Weights of a small image classifier.
Data: trained on microscope photos of single blood and bone marrow cells, 194171 training examples.
Rows from block 4 of a small image classifier, named by matrix and row number. Rows with one number belong to one neuron. Each number is 128 + 32 x the weight over its row's rms, rounded and kept within 0 to 255. All counts start at 0. Numbers have three digits each.
After each neuron's rows are labels from the 100 images, of 14976, where the neuron reaches its highest value: "responds to" is what is common among them. Only what is clearly more common there than usual is listed. The data: microscope photos of single blood and bone marrow cells. In brackets: how many of the 100.
# fc1: MLP up (model.blocks.4.mlp.fc1.weight, 160x80), inputs 0-79
# fc2: MLP down (model.blocks.4.mlp.fc2.weight, 80x160, transposed), outputs 0-79

fc1.25:133144179133144118132121118168066140122187094157178100076114114100146171188087131124135177082140179122136117105138058115102109131126145129098108154109160136084110167067140163178113136140140100102115150131088167146129138165165067107072190070
fc2.25:140177154090172111145080147050118101165070160090147133161137163108155138173129114124099082105148124118121157155149120156199108095117171097152100071147147115085140159171181115120189152127120112110152188120146145095123119131124146139095053065
responds to: cell type: artefact (33)

fc1.11:163123123120108122174106148062101109136116203127115106116130141146137150160134164148151186130119163123132103132135095080096136134104141108193078193165133219165141106169118123056123136152091128081126069115113138119162147104146043112113136090
fc2.11:097099149094147080134148110114130159134094094129140125141078150026145149155125116094143101099172146123121110154206100078104096080176202157137140157110142094136085105087175156132179098143135157154157154115105146114109101166140214128132129116
responds to: cell type: artefact (25)

fc1.138:119157161124118055111132141144103121098148106143108205124128125083138104074151136114154037085180081145117162202121179149132175144109153079119118097153125096129087129110159134119154140099096161168125107187166125138175143116090131117068112170
fc2.138:107090157198131143102161070160107121133172117139164126142174113151124106129093150103128093155119072135106161110071088183147140083104155125180177154102078085066131131088119098095162147131154145152156198162130134085080149076118155146119141176
responds to: cell type: lymphocyte (34)

fc1.6:110114121147146091154130167080101165127085111148118079132172189177170123179117146138124127144077145146171162161143170085124098112129076119139084160135117072165166112091150129133168118054163081181133097121125153112168092068137104161075135091
fc2.6:146110074115174050128144126162099169092095079158129155146110148143148109219077156133124115087186119170087183194143156039130106080123127102159138147143126089164109131135130115153171123115153094141109100099154105133128145157161123152104140099
responds to: cell type: eosinophil (27)

fc1.73:114129144152180099175140161081135098103147073145179146120111151102139118146095184164124145088168108147161139160152167153177111093150095092120140127114127132174140119100114096123096208104145105140152175085109114177131107134061121076044082090
fc2.73:086070119135160133151125186135104137083172101124117144103153149109142115205097101135084178096165138064109095081197175164112100143119042120145210144147121154150140151094115121130164145074167123113169120125101139141146129101111155119117097095
responds to: cell type: artefact (45)

fc1.65:096146148086139077158138113151170157137096154185152079101115160141147179111163148062097083194104077118120101167086164156155091136096090149091051142125148152116137086179170143167156124151142108154109138121115106096145171105117143155122082077
fc2.65:143188094179121147090098134180173083093139137134101108088094142139124103131139126158147127129117160144140102132166087090136131123099138113102097118071105138112161210109088132112113082215131117123183080157115123169163150139085115093079200178
responds to: cell type: blast (25)

fc1.29:088102110179141124073097142167109115171131098167167132100128153170074102101146127135140145125165059153125114113123100179150105122159106122132205162108150138088108142120113126186189124186086081110105078119081125162147154126186134086096069156
fc2.29:163150125072091219111162158172126204153153086095131086113138127149181155143098111167124137120131084103161127116103095153112174118180088172136087109149103121070116086099126162111119122079145140121167123133077123111139085200088142163112139146
responds to: cell type: lymphocyte (52)

fc1.133:123129136142106131119107128148137156084108129104165057141133099075156106110142183116039110132205169143148061111146125082133107057123132145148120120139100203165101121105130150079147142172120167148150162086133134160119172116180127141167073106
fc2.133:093175189159086113157059125093167131163079133192163125082098165141119134221111114146166156120149170136136115130130131145149145134142164105134105136108091136113137125152088132152060122071112127145074148080103099139137165102146155165100092061
responds to: cell type: artefact (26)

fc1.100:096130164173169151137135167099134143157076108132156151107131162124155130118122188126093107161108107103126058136131115130102139138153142067109162113067156146178111217107171155149155122110060131150142128133114097087134076122117044184151103082
fc2.100:125144120193131106168152144101157118153164097161086154169155145190137114099081154056071135080111125100158111106116156140051142129113123113139102107136193146123129204143154160111153141148105147159062108123079148110146096113053158103109153125
responds to: smear: peripheral blood (100); cell type: monocyte (25)

fc1.85:140097123155132117129083089158139181131141055167144208068195146178145088100122127140134094101107105174115162130128143140136104156113120150158066108110126075162122111097138136071101098105090110134112113141206149076152151207136120148128142138
fc2.85:162114106134126134121179074082092147115120065156178108095140167095144123115169150120142157110055121126106143147145145111118146091142125105209140080066111161199148075088114166152174137128104095122171081139133100119130136100196129154090170146
responds to: cell type: lymphocyte (41)

fc1.117:099150090112135149141109109130136107129195139223198112178162144171136111155092119095112148096145146073130080124126117119107146100133184083199166093102126145137113192110124137116083099102107116196104145077119089141164089106091120147096141150
fc2.117:148139080136095098162134104106147094109160159151170083107129058161094129081163144156149149129144199119151103124092164104064121135098108079109126092076099156134157118107133182138150083076146171101185147169181128132140136150151123136064190142
responds to: smear: peripheral blood (100)

fc1.103:232134096107172110135074148083120070167159193147109123130115060151210102076063106157096144118125143131166090117101116167142110086108101176128130108131104135137155144131120074095139122158124151170109163122095099146130111133151143126150174146
fc2.103:138170100126098142119128097109124138120117075094182139108175128148126064186123152137064164156140170143163174152077073178056097077167141128118116138131179196102147114132124178108097086143136174131104151164078109118158089114111113151110141158
responds to: cell type: eosinophil (26)

fc1.104:115132091098132133106215175156085136046127162166069094117114165166093195180090136154183065066108121173110141148105083132144162122130116120148113141099148135073121120077081136135106142131128106122154123164149180148122143100157149138101148126
fc2.104:049130141091132172116116147174138135084103089072126127147134183136163170069147134169152097148124153173104182121115073144160161104137126116114102155126138121090121121091116171133125120144161125067176075151146182121043127112170112176139078120
responds to: cell type: eosinophil (38)

fc1.96:154160152116102105133150170100142063103101129080193089127139115148129175178145183125162158148112119138102128059144116140169120148122135110094199127121135111170144120156152083099093082117065083133126103096203124159136158157061103105165138087
fc2.96:104018139140168156133095158106091081139139116161103126164138131074163146197116135125128116137164132122153133137129139108138093136121136086168076112085082158103105148109161106136132148131143114182170173210082159112151055090128109162168114140
responds to: cell type: artefact (27)

fc1.76:158086202142103113165105141097153144143133116142059123155133183132069089135117139100182066149147108139075120158083141186134092128161143164139109127190137104127099098064154137135084180083144099118114137130086100200151130123171119148089121141
fc2.76:117090108108152109110113085195104158063111173108162167140119133088117092106144109084196100106135125081120113169121170114048150119192132151117192179122114126147137138103119172114114074152158142106127196110171132110116103108151133089095188116
responds to: cell type: artefact (27)

fc1.95:137161156173133113105177118044148139150148112128116081164144109148139136119152093129139090081167090103031156171122091143142153167211109161153117163095109108184092074111076163121126083107129141133134182143156116122128125130107078126105134170
fc2.95:182120168122139098097177136121121089157111136134123109140104092143080119152150146167175137062154064104144154123178118188146064114133095116129090141113122144126093124098107189087118124124133170132156162144070154117161077133118113116239147088
responds to: cell type: artefact (26)

fc1.54:172141113104140144118140126088109067113149152124143096168086112063095150182146161093129090138160109103160137111119070090129154107137093123099178155140174075082200188118131168084092150147146164146097179147138121181102156128082074109153156128
fc2.54:127137125121109157179101088153108106128139086105152126144131185090128109101140210135147161121167090167109121065043177130111137095164157199135096107101101166130150110153118063143112121130182146132109117130084091124131114145185127178104096065
responds to: cell type: lymphocyte (46); smear: peripheral blood (36)

fc1.78:152148096112114141104097164157104154117114176060176141151101073163073134100122152070093170083075088128115099093176128163114098108129128159122145108116136141117189171147199094123151139103203099143157119158089127138145089117107209122133138132
fc2.78:118142116106109182129186125170131110143138079178145149147198066082066157130103075170106118135196094178155160061126148108106126167157150077123112145129145124151145105124098123125105146154091126101124117137163096164103164059116089121153187110
responds to: cell type: artefact (27)

fc1.39:102095104081180213164061093096132098114110105155113123138140101108129114144115120174187071081146145125134164131153102155163091224156159112099167139134127118132152114187144125097123096169132131097107105061134135115182103088153121158139144099
fc2.39:111074130121132151129114098141119097139082108172170167113095127173143173166145176169127106198053174138158155114132110102162081187126113103144083125150124152190087125119148095106141174150083110128141096082150137125138134092103173073067086112
responds to: smear: peripheral blood (78); cell type: lymphocyte (55)