config = dict(
    norm='layernorm',
    inner_norm=True,
    patch_size=[4, 4],
)
Rows from block 12, named by matrix and row number. Rows with one number belong to one neuron. Each number is 500 + 50 x the weight over its row's rms, rounded and kept within 0 to 999. All counts start at 0. Numbers have three digits each. After the name is the row's rms in percent of the matrix's.
# fc1: MLP up (model.blocks.12.mlp.fc1.weight, 640x320), inputs 230-275
# fc2: MLP down (model.blocks.12.mlp.fc2.weight, 320x640, transposed), outputs 230-275
fc1.275 093:470529456451472407532479552475465501467454524529514418445580492505460553472485433395546458542458490539547504584519453496520570496526497494
fc1.276 092:557617515430510496435500444469596457542480572530515470505473466541565517360449521475443521528503467542513476525466483484448461468623518454
fc1.277 106:503494335495487470543538426503475573489424496395477503488474565506527486499455553411495474498484548477482519502489568469441464532491481477
fc1.278 113:412585496475530540520474392383482511549434679435417493437528543552399506460498453555521515447456561519406560439561460577569513468482489517
fc1.279 110:429555460502510471467489533407577497439473599500459624500423430472490411540495435411484500530473506470454433437564371530520469552462479466
fc1.280 092:447471475491587505554492570510502444503550452388511526484548503527359456545485514420440415454527458420524473446498480526416686477502485527
fc1.281 095:495470587424512548442494488519553461557524468574517438472453512428556548428539588529504533561485541505458474486501496522566443541462373491
fc1.282 106:479498545385434499469492484579460547560464507521386529393572413517453495556549512443517538403512597533488555469451567492567528484410505496
fc1.283 099:493477577476456523488474490529528504536429455475583511502492480523498467413455548495482452523511556510579485433535583497582512526501531597
fc1.284 101:498544569477445451435623556497465533450470531544495442520533586450497528563512449395521533502458422489538502468474457465503539552583531479
fc1.285 099:493539507481459524580460538540486490523484440482459470526493576492595486553491552559501544480473513516492568498418465439479460529435497465
fc1.286 096:454524548493465469516579411569461513418515526537507426462560475487495501501561451495503527444494514538520492557475498517477474553468521482
fc1.287 088:396516491466461487511527513442474461490463564458481524545443537508431432551399486437569543562428515499531473507498437423502453552514502501
fc1.288 092:517491546526501487544498499454535447475497589492525406400586548483530544531463471511461522486479610482470436556472470537552469500628529491
fc1.289 097:427501602494476511479481534480465528522468392566525548464531483430528501515628472540496458540487484541563409514521531496444416460471521490
fc1.290 094:472552447526460438502402523457483628572568474484495534410546541429562510612523451465385535434439504509545501547590451510474540503464450397
fc1.291 091:595499501567485469474526539453471498482393530488494523521545413541474484471462590530452520462539467476462448477501520447444511489534521520
fc1.292 099:504645576604445524499583440496453409508524471522560452547461542550500528431434524560464514462497532523519620503490498453476587481478578517
fc1.293 119:430477530441542511514506530528485463551483494409494516469459514461483510481450541479376500467493550491533493593438433529405471516553503521
fc1.294 093:473466560379543515467574487463494488387488533453479496547429511540475501435538544505513514451549462376445503476479547435533526490551485484
fc1.295 094:485421451531454481538405605546496516486599522465418475512460468488469522502543608506576504435464483492512529484451532445614527603494513601
fc1.296 097:542543507577537418574463477569439541435606585523466397543416415549459549522489477476530524559421471593585499492488497493496445481443484519
fc1.297 111:446608483461567619526470521500511539544468516513569550516587517532450527538542471552506399487446444563464582558512511467536533514468522476
fc1.298 092:539542467495535430478469426529467414484507527508442515471469518555511483499514487473524511454487514453500458417485507497480587484465531524
fc1.299 106:500503476383497493530500483496465496545443541364500438475504499517462514476540446554397551521508511521440441447497548542532482549456479456
fc1.300 091:434514516558553465489478434426478443481474469551541480531576405497535490480496526504571521537471499511445437487535520538565444531461443460
fc1.301 089:462475438599471483472428535533520507524549483500456499532481531576413442530483455529525538489526341502502516420599552497535518415444464513
fc1.302 100:531482449557515497503500464486481485462516447439506535524545507490449476496500497535485519555396510337550426507386440456474350595498458479
fc2.275 113:522526507523493520579504476494433470451457513526541419522484418506504412471440479544535441494524485537534538501449503503600554534535545541
fc2.276 068:407504483529518590486484582514426585529459480554436544469450551418585522446534456546549481493593477530514536492381464511485504538532481574
fc2.277 062:500496451458523549508477536538533454465505505523477461451563433587502575565629531470517474531494566435533471444442518530451501451516513498
fc2.278 068:511592545531512456515533503441539459456395620387523496509560616490525565444499502565493548446459491587369550511568491549457430463543506477
fc2.279 081:500508519491603411541540474484432528473544542546468410491531513490464562432469402456536499484464448510464446417587481560480514453557516438
fc2.280 158:530519437442453559415530490460485497549500527502445482427544519568500564428559534571497577529518600482460487529559388477545541505506462609
fc2.281 131:518488616562512519489578495435536516455537492522537522541481558529448360508505537434568587408472454477463522542511463518541437495381372566
fc2.282 079:485456473456474559546521491528546523483435508563512499519520462420449462536578463508480426528505425501507459543515466516498522504486476485
fc2.283 110:460472520454424523463566527507542524510379476386589515514445501453454494427487599511489485464495552468550473483453480505451577382457522522
fc2.284 123:440497611457397527558485524473609397540461468425471516518474532530519451465433458492571526507449492425464523478498593532501482521481503509
fc2.285 127:560463459438553487590552473524400524553467624532440488468513524482466536567606487521467560482463522433476475607488477510572523566531429545
fc2.286 112:417570472517558428451476584506467483509581427502554540487536459529492489597464595491526472469496462445511517450515462471591499485466410456
fc2.287 131:508505520553457497536471523477512626531539490501558407437524543529505464477516402565505466459378539417456498546514468469473504399442463547
fc2.288 109:525581479521503491607526481484532506527485409453436549512550457534554366493525498493489534544500449547526464541477406504437485504419455492
fc2.289 129:428424464531562534460595466548534465551447541544544577574514499452475489462500527501466476514540568506420450472476556573505571461467476554
fc2.290 117:487482435541444462499436559425460442479484461478569510441544538516501571490447469556484450443399522506480488379515547420516555451408521500
fc2.291 111:533495489500590480618565448559521465590484583570591553491455472500485458516531481489526521557534433477624427647594520472504468552547535589
fc2.292 113:564412519382590457502446405501507470537456571420509422514443491506554586515450491437446478476513484448429542417474417436454411434510503571
fc2.293 075:480529523466532442559472500504501527521462461477396429557434545536471538418491462552524497437491554499518485585379410565470496615542557455
fc2.294 116:513425522475513510580483409532515472450490482551543518468561554470521395558536538523545544429556524548534487576536494414490464597566503591
fc2.295 125:482574520522521489558476486440516454484449513536610462549519581579505530379543474517567566513554575417485529545479520419517520561499589444
fc2.296 130:463513510586612587543541474514512595397460487453513474459569489589505583421501548437490545430511548362520541452466477551527514476572435356
fc2.297 079:576440579388505467507584425571503458382527491500554500447474550439533544466488512548523525529470490521547416442484497443445512410449476505
fc2.298 114:518530476451455493509489453467544484435438465502517437500450534492466478651497467533471503535487499482527448518507539577500536472534487591
fc2.299 033:441539495582456448425484572564479568473512483444531477553478547510488497477548441516483494469496547477454557564514475471483483556554509543
fc2.300 094:545425537483486481500430492542515582441494555533555488504502483600527543472428495520469488502453402515565487554458578483518432559471478485
fc2.301 109:504505510449468509477544484516511486497612475527524491586512596508558469470469523529436523461478546440515536476452436444499527445478446457
fc2.302 103:492471541407489464447508489485473495388445467527511539461493484486595509479400481513560494604436528476487441515467525563444646467424469496