{
  "dataset": "microscope photos of single blood and bone marrow cells",
  "activation": "gelu",
  "head_dim": 32,
  "fused_qkv": true,
  "depths": [5, 5, 5],
  "label_smoothing": 0.1,
  "loss": "cross_entropy",
  "init": "trunc_normal_002",
  "residual_init": "none",
  "muon_scale": "original",
  "lr": 0.027,
  "steps": 7000,
  "batch_size": 128,
  "epochs": 4.6
}
Rows from block 2 of a small image classifier, named by matrix and row number. Rows with one number belong to one neuron. Each number is 500 + 40 x the weight over its row's rms, rounded and kept within 0 to 999. All counts start at 0. Numbers have three digits each. After the name is the row's rms in percent of the matrix's.
Before each neuron's rows are labels from the 100 images, of 14976, where the neuron reaches its highest value: "top examples" is what is common among them. Only what is clearly more common there than usual is listed. The data: microscope photos of single blood and bone marrow cells.
# fc1: MLP up (model.blocks.2.mlp.fc1.weight, 160x80), inputs 0-79
# fc2: MLP down (model.blocks.2.mlp.fc2.weight, 80x160, transposed), outputs 0-79

top examples: cell type: segmented neutrophil
fc1.125 087:562495487443556464519470520524486482514435499502499471482522471536455500482489489456578445518549514468513452562473537486496500553503567532550475590511498462474440536474587485519467500575506449482543464482474432532536601409459488516468473473
fc2.125 041:409510463524430530468476507489543576526549479506476533516501501491462507487498552461559511556567519550441440426506519582516457460472432592545544451528552504444524490507456509477477506448456442540507483464492436489511530535513515542470468531

top examples: cell type: artefact
fc1.9 099:511467511521483486565488478416561488515541422499555510577503465531546495435579478512529515497470499553490528504538542556461553476467452478438502537496513503442442474511508554552479480500474527440561484465497452449480465453462564515529578428
fc2.9 122:487431465534490468452533500495467540486445450507457509546508518519467553547547441477598449483516477549464520536498511510526478459511454440549469551479513497507470401457507548499511522547518549422508533442488477541514523465530562462523448606

top examples: cell type: artefact
fc1.135 096:485567476494457421530580531481508488554534567531441469451520466549525561479485472449488451545509529556491495538525562487558564452495511512478539478483486571421528507459447518541497504514418440535472461536477474533466448435492471534506533460
fc2.135 056:522477502545530460491518506573460505469421560521519521555513489528498425475525490502527527396477481453504488534475434474517553487425488512456508545447485487508470512532569468458573524434502464487488528553554571439489486537528518531589448541

top examples: cell type: lymphocyte
fc1.86 103:458548519507463481430484564518466557484445515532475609439527444546558517514481519472480546470530507481473418563509434534462463517484518433511482498454535503504492536504510485473496494483464519479459508469451582551536588498468533523549424554
fc2.86 123:445518474502526508418483431494538460510553505447495447536457515439580522530511534496487472437466499562552500453529471479479541533520503530451557555591446607457472481508493515461505480516489433561461530495471481530561491447463463531504545481

top examples: cell type: lymphocyte
fc1.72 116:465539464446503520518525496557434502515561476446458459498463489491491555520574548562544551545501456487532444532436460461519497564520526483536489488463491361501498477476456461466498549494535467490492563495493481452479517506608520509508567479
fc2.72 181:480484572551444506552494493557445468527546522581483488500511544508533449478407440460553502486441493513496524442516527458489438480543476525469546517475545458533505525525562527533462517517403575516498553452467441479518578510506465493510455458

top examples: cell type: lymphocyte
fc1.42 100:441555439453461525507459549556473542458478484474496455503519524521517428501468507511448498579529504534514427605532510479519465505421517481436515511514503470526554529519487513520459546450519477462525483550447505591526554395466487527501541503
fc2.42 081:490518589499546490447541524480466590533474568425443525516513549527572470534561500436531473417518490442484458467453531539548499511431502421479461516416447484511457520473491514526509504501499547480491530492519497499502523509571481490566445476

top examples: smear: peripheral blood; cell type: myeloblast
fc1.39 116:494535491504549492397547426510493523518471552435422523489482496549466525549429475512568608487549484438516495522537539499508508454451495499531459533492515564456490488525527498473502457545520474581519485417510490513444528482569478514496489431
fc2.39 124:512439428426491552476462578475553507509530509522547468501535516520478484443425443574507526509507422481445458430514480494497534565452465484530546535472508490600522540478548578458474529475473455520462535535478491546486477516464519540529542472

top examples: smear: peripheral blood
fc1.56 119:525507510524447466548470531558480458465524520598504467518498468564496437502475451472485513539500534489556500517530546503528475503506563387598459463518561485503490521483453563530533486489508483511519426494477534464549460535484435418426467523
fc2.56 158:512502547463516506535452465534566490518484460430507551570552486478545509455515470508488476488482495532529487446538455558471533580480496462462479479470517423546470559542472549414462553479509458509531473507543582512457486402517486594507504473

top examples: smear: peripheral blood; cell type: segmented neutrophil; cell type: myeloblast
fc1.21 090:475477479470462492493511465555617501442527547462521477497509457401510512494499500436556486497444518526523498541512556506503488499556483459453490509552456549476541446478466550456485441532533555605521523512501468555484433526511444543488549437
fc2.21 074:546530472573459550503459496464479559559531479512465486524410523532491511514482517500405511519423522494525434470479484509513510512481517499499486588431561513454530549523534521501444557527545425476444482465515503507505619503558491525517440489

top examples: smear: peripheral blood
fc1.119 084:532505538517470537516484519517441430480513454506556520545530523524492503508445435488505537459512544469544468419511424538418531455562484495447554473436572468504519573483572536513465506547493503472527450501555468481586494491455533475435542485
fc2.119 096:496452532562488536470472470553489441503458475539451550548441539409420551526430538491568476492433538536549484537502492469497507441491566478517490534453536461439467434492559519547487455497517510502563530468528453501473540472541553518499480546

top examples: cell type: lymphocyte
fc1.69 116:521449454526472531497593502500581515418490459473469468513484430463461526550497492523452503482536462465505457523490553580479487438524520546496519420455504479458541493558536536477542496543471515481524419504609519468451537524495479514509493579
fc2.69 119:538513468457471476453503413571488542498488511501541561485451536425482530542555412487501496503528541535411463525485547498474548475449549515473561520517510469495522527480573527467586517484462514531568560452453509537440497468450461482529462521

top examples: cell type: erythroblast
fc1.89 101:531491440533487476548447456458571453546438484506473500503512538481565505480578419500475586515533503470498454491502517478513488525483486537532499501542508521552431461499566557556560491507545501507488530400454421504487449494534413539466521490
fc2.89 135:520525514481485535521530471499489544466509462425483466454545526480496429529602548540583488522393524554468468471498526488493532558527473538498472486456511484589484532451456473505443504570528528508456529546532556429471438470488450522457505518

top examples: cell type: segmented neutrophil; smear: peripheral blood
fc1.4 105:469488492478467504493569481515487548425474514464460562487524492490494542544441542459475483523532546476501576492541493459489425501463488533522491537416581495446436487511501526476471520531473559457482455597553445531462496551454487495550601507
fc2.4 108:517571464508554474493529528509566552451535521505428499453476502452522473522556487466488453529494554528440447470492538484383537446520552432466442517471576494508473487523486538486489531473472550482462496549526519511494439454513441541584553515

top examples: smear: peripheral blood
fc1.55 103:516449551479466547479549506515528437470496486495517469563534625476535558513479528493565405453470472505514434449503527493475538554477494505439560537467496483443463462449506522496540478432439511511447524473573501485550482533569481516483533508
fc2.55 063:508451528463533529598518448487493510484500506478465449521479495497488500532563478500529532495492575496506509415525490572461487480504529578516472454504362477515429560522505540579567546505476493471495489476523569469483493412517514497468469461

top examples: cell type: segmented neutrophil; smear: peripheral blood
fc1.91 113:528532451450452514581534536499509464478510496499451538506517538464538485521500493490378515504486542482465477500516525445489472534398538534466449479530474475515555454470528464517485433465586569481488545514506512500420507518518564551581547456
fc2.91 129:486506508534540510520504418498501553379473545511516474551478498507531502517510488557539507526470518462533448546544464536472573455451476481502535578518432522514526538452504458485502584449487433541486551458477447567423485426500505476479506536

top examples: smear: peripheral blood; cell type: myeloblast
fc1.7 112:546549454442469605482522480484480464425428503511499504550525491548433480528531544471571466469476509476453519503531502513461580505477425486497539536490421530480555502504551479459531510518599448524482502477430507500479526490474460496521525586
fc2.7 118:530580531470544453521452478463513541505429451528550521534467510503514463519532461565482562477495501509379468480454446510560520564487530417556530450508459458521548490520474525516430484483492524461558561454495540549543482517527445491456495505

top examples: smear: peripheral blood; cell type: segmented neutrophil
fc1.25 089:518603436508553471522504471537574440516512502464484504502570487582560507470499462474485414496537524540472500458490458485502432499485464563508487503460490486502517593548472523523508484570479460519581481475540491479477442479516542507461404465
fc2.25 106:497546405469535483577557519559642467507462506475538481486541508532550514561487479471532474508462537484527481514504408455452454441504506523488527535535470472550457564492509475490465469527501479434469517527515466534469469491453563490489527435

top examples: cell type: erythroblast
fc1.107 104:492509581503473496477475528504548451469457532498486462550524510567528455514523455452566456426462468541501608479548557461514453547502526562564446472526502526448471506516496524466439511463502513453489448499470427505509578547471517551431518489
fc2.107 112:493469570455539491489477489466535560497497466512477425565608511520486515504484469496547460457466493507587511579519576424536510511436597492478482519502525440490533483486524513475483511446505533518463522496496457471507571536428538468468426493

top examples: smear: peripheral blood; cell type: myeloblast
fc1.149 089:511486447485531579516513470492562477506449553515444490477504473450505511490451506497425490433474489479487505496589528539504575472482501531570455443516467524521493473481431448496466618493524538541458460586487569543508455463544555487513511487
fc2.149 131:558419553507511521474459490487542507546478529453542541459550488455498498478506472511505416496513573487462471453451530430505594500519494434515451509541503554520536434505466456436523539459570540438566490485517519466495537527476542536421526517

top examples: smear: peripheral blood; cell type: myeloblast
fc1.76 103:520530518509513517537502464500572583515428488496427434474438511493461555517474482492498494487510484505565472544497486480537499395445574573531534447451497501557450499508529525505480492513554435522584476481570501551436521484517498470473422501
fc2.76 099:484478453476512469448468529499497471455457477483589540489465522526552438484483456469483535603515578532470605474562513451481450549563520483503481523489540486470510458507517480503563482521545540414472479496485508560460468436462581501484516518

top examples: cell type: erythroblast
fc1.75 122:520538459495531455542481427445521480550485469471490558485478498499543503444527484512510518477516483467532459550551475479505520469423495528545479423490539407519490498536518504498519448486509535526492569386511518468467589557536510544534581416
fc2.75 136:474433488540486520506500520520524537485455409581481409554501548472500539532502546494553518504404518556512557469472531498536525533509518466497441534420479515532445511505491517529500499496502581546461470459550521447506487463437460542423466556

top examples: cell type: erythroblast
fc1.117 118:508477498597474420579480494421582501551452513512475512500509451478537433480492462484487547477462530478537471458536575434458516477488530548514431493511472516537495464499586445542505488539525546566542478462470472515497476511548466438506561504
fc2.117 132:449500504497532521527568528497479536462488527520552521422444496478464538534488466525505413538534497497494535465503516528530405508460522520546525511412455539473529526552519431520422513436543561473454495536547463519509546418561442469550485487

top examples: cell type: segmented neutrophil
fc1.2 100:505573538486483549435530500381468572530531474550462478459465423524538558476483453425487497427506515529575502526450538461502498482516521455520541448544558437521529516501469527506481490532554518577443476489536458519529452496495519528466516486
fc2.2 060:471450502490481522467521590444429472534478436515547519531520480516523612438449478515538414535616410492494478551492456500487421481572535506479503524479529515506515494482484504501521490472484486502492516483530470505532583502522501480534419523

top examples: cell type: lymphocyte
fc1.83 112:506513449517497491545525526498486500518527462510523504451555455491515512552445485538484473512457538501449502599419517548463533525500462468490557475539516480393570507483530577525417500522481385579445501532462532518500526456489450508535501472
fc2.83 076:482536483531523439504521493507495458516516488533499474464565489465488462467437480548466424524493599498497486567419538469530601491512517504493557494509545542456506528516518518466438467607479407599478560502512534467479483498484456488490505500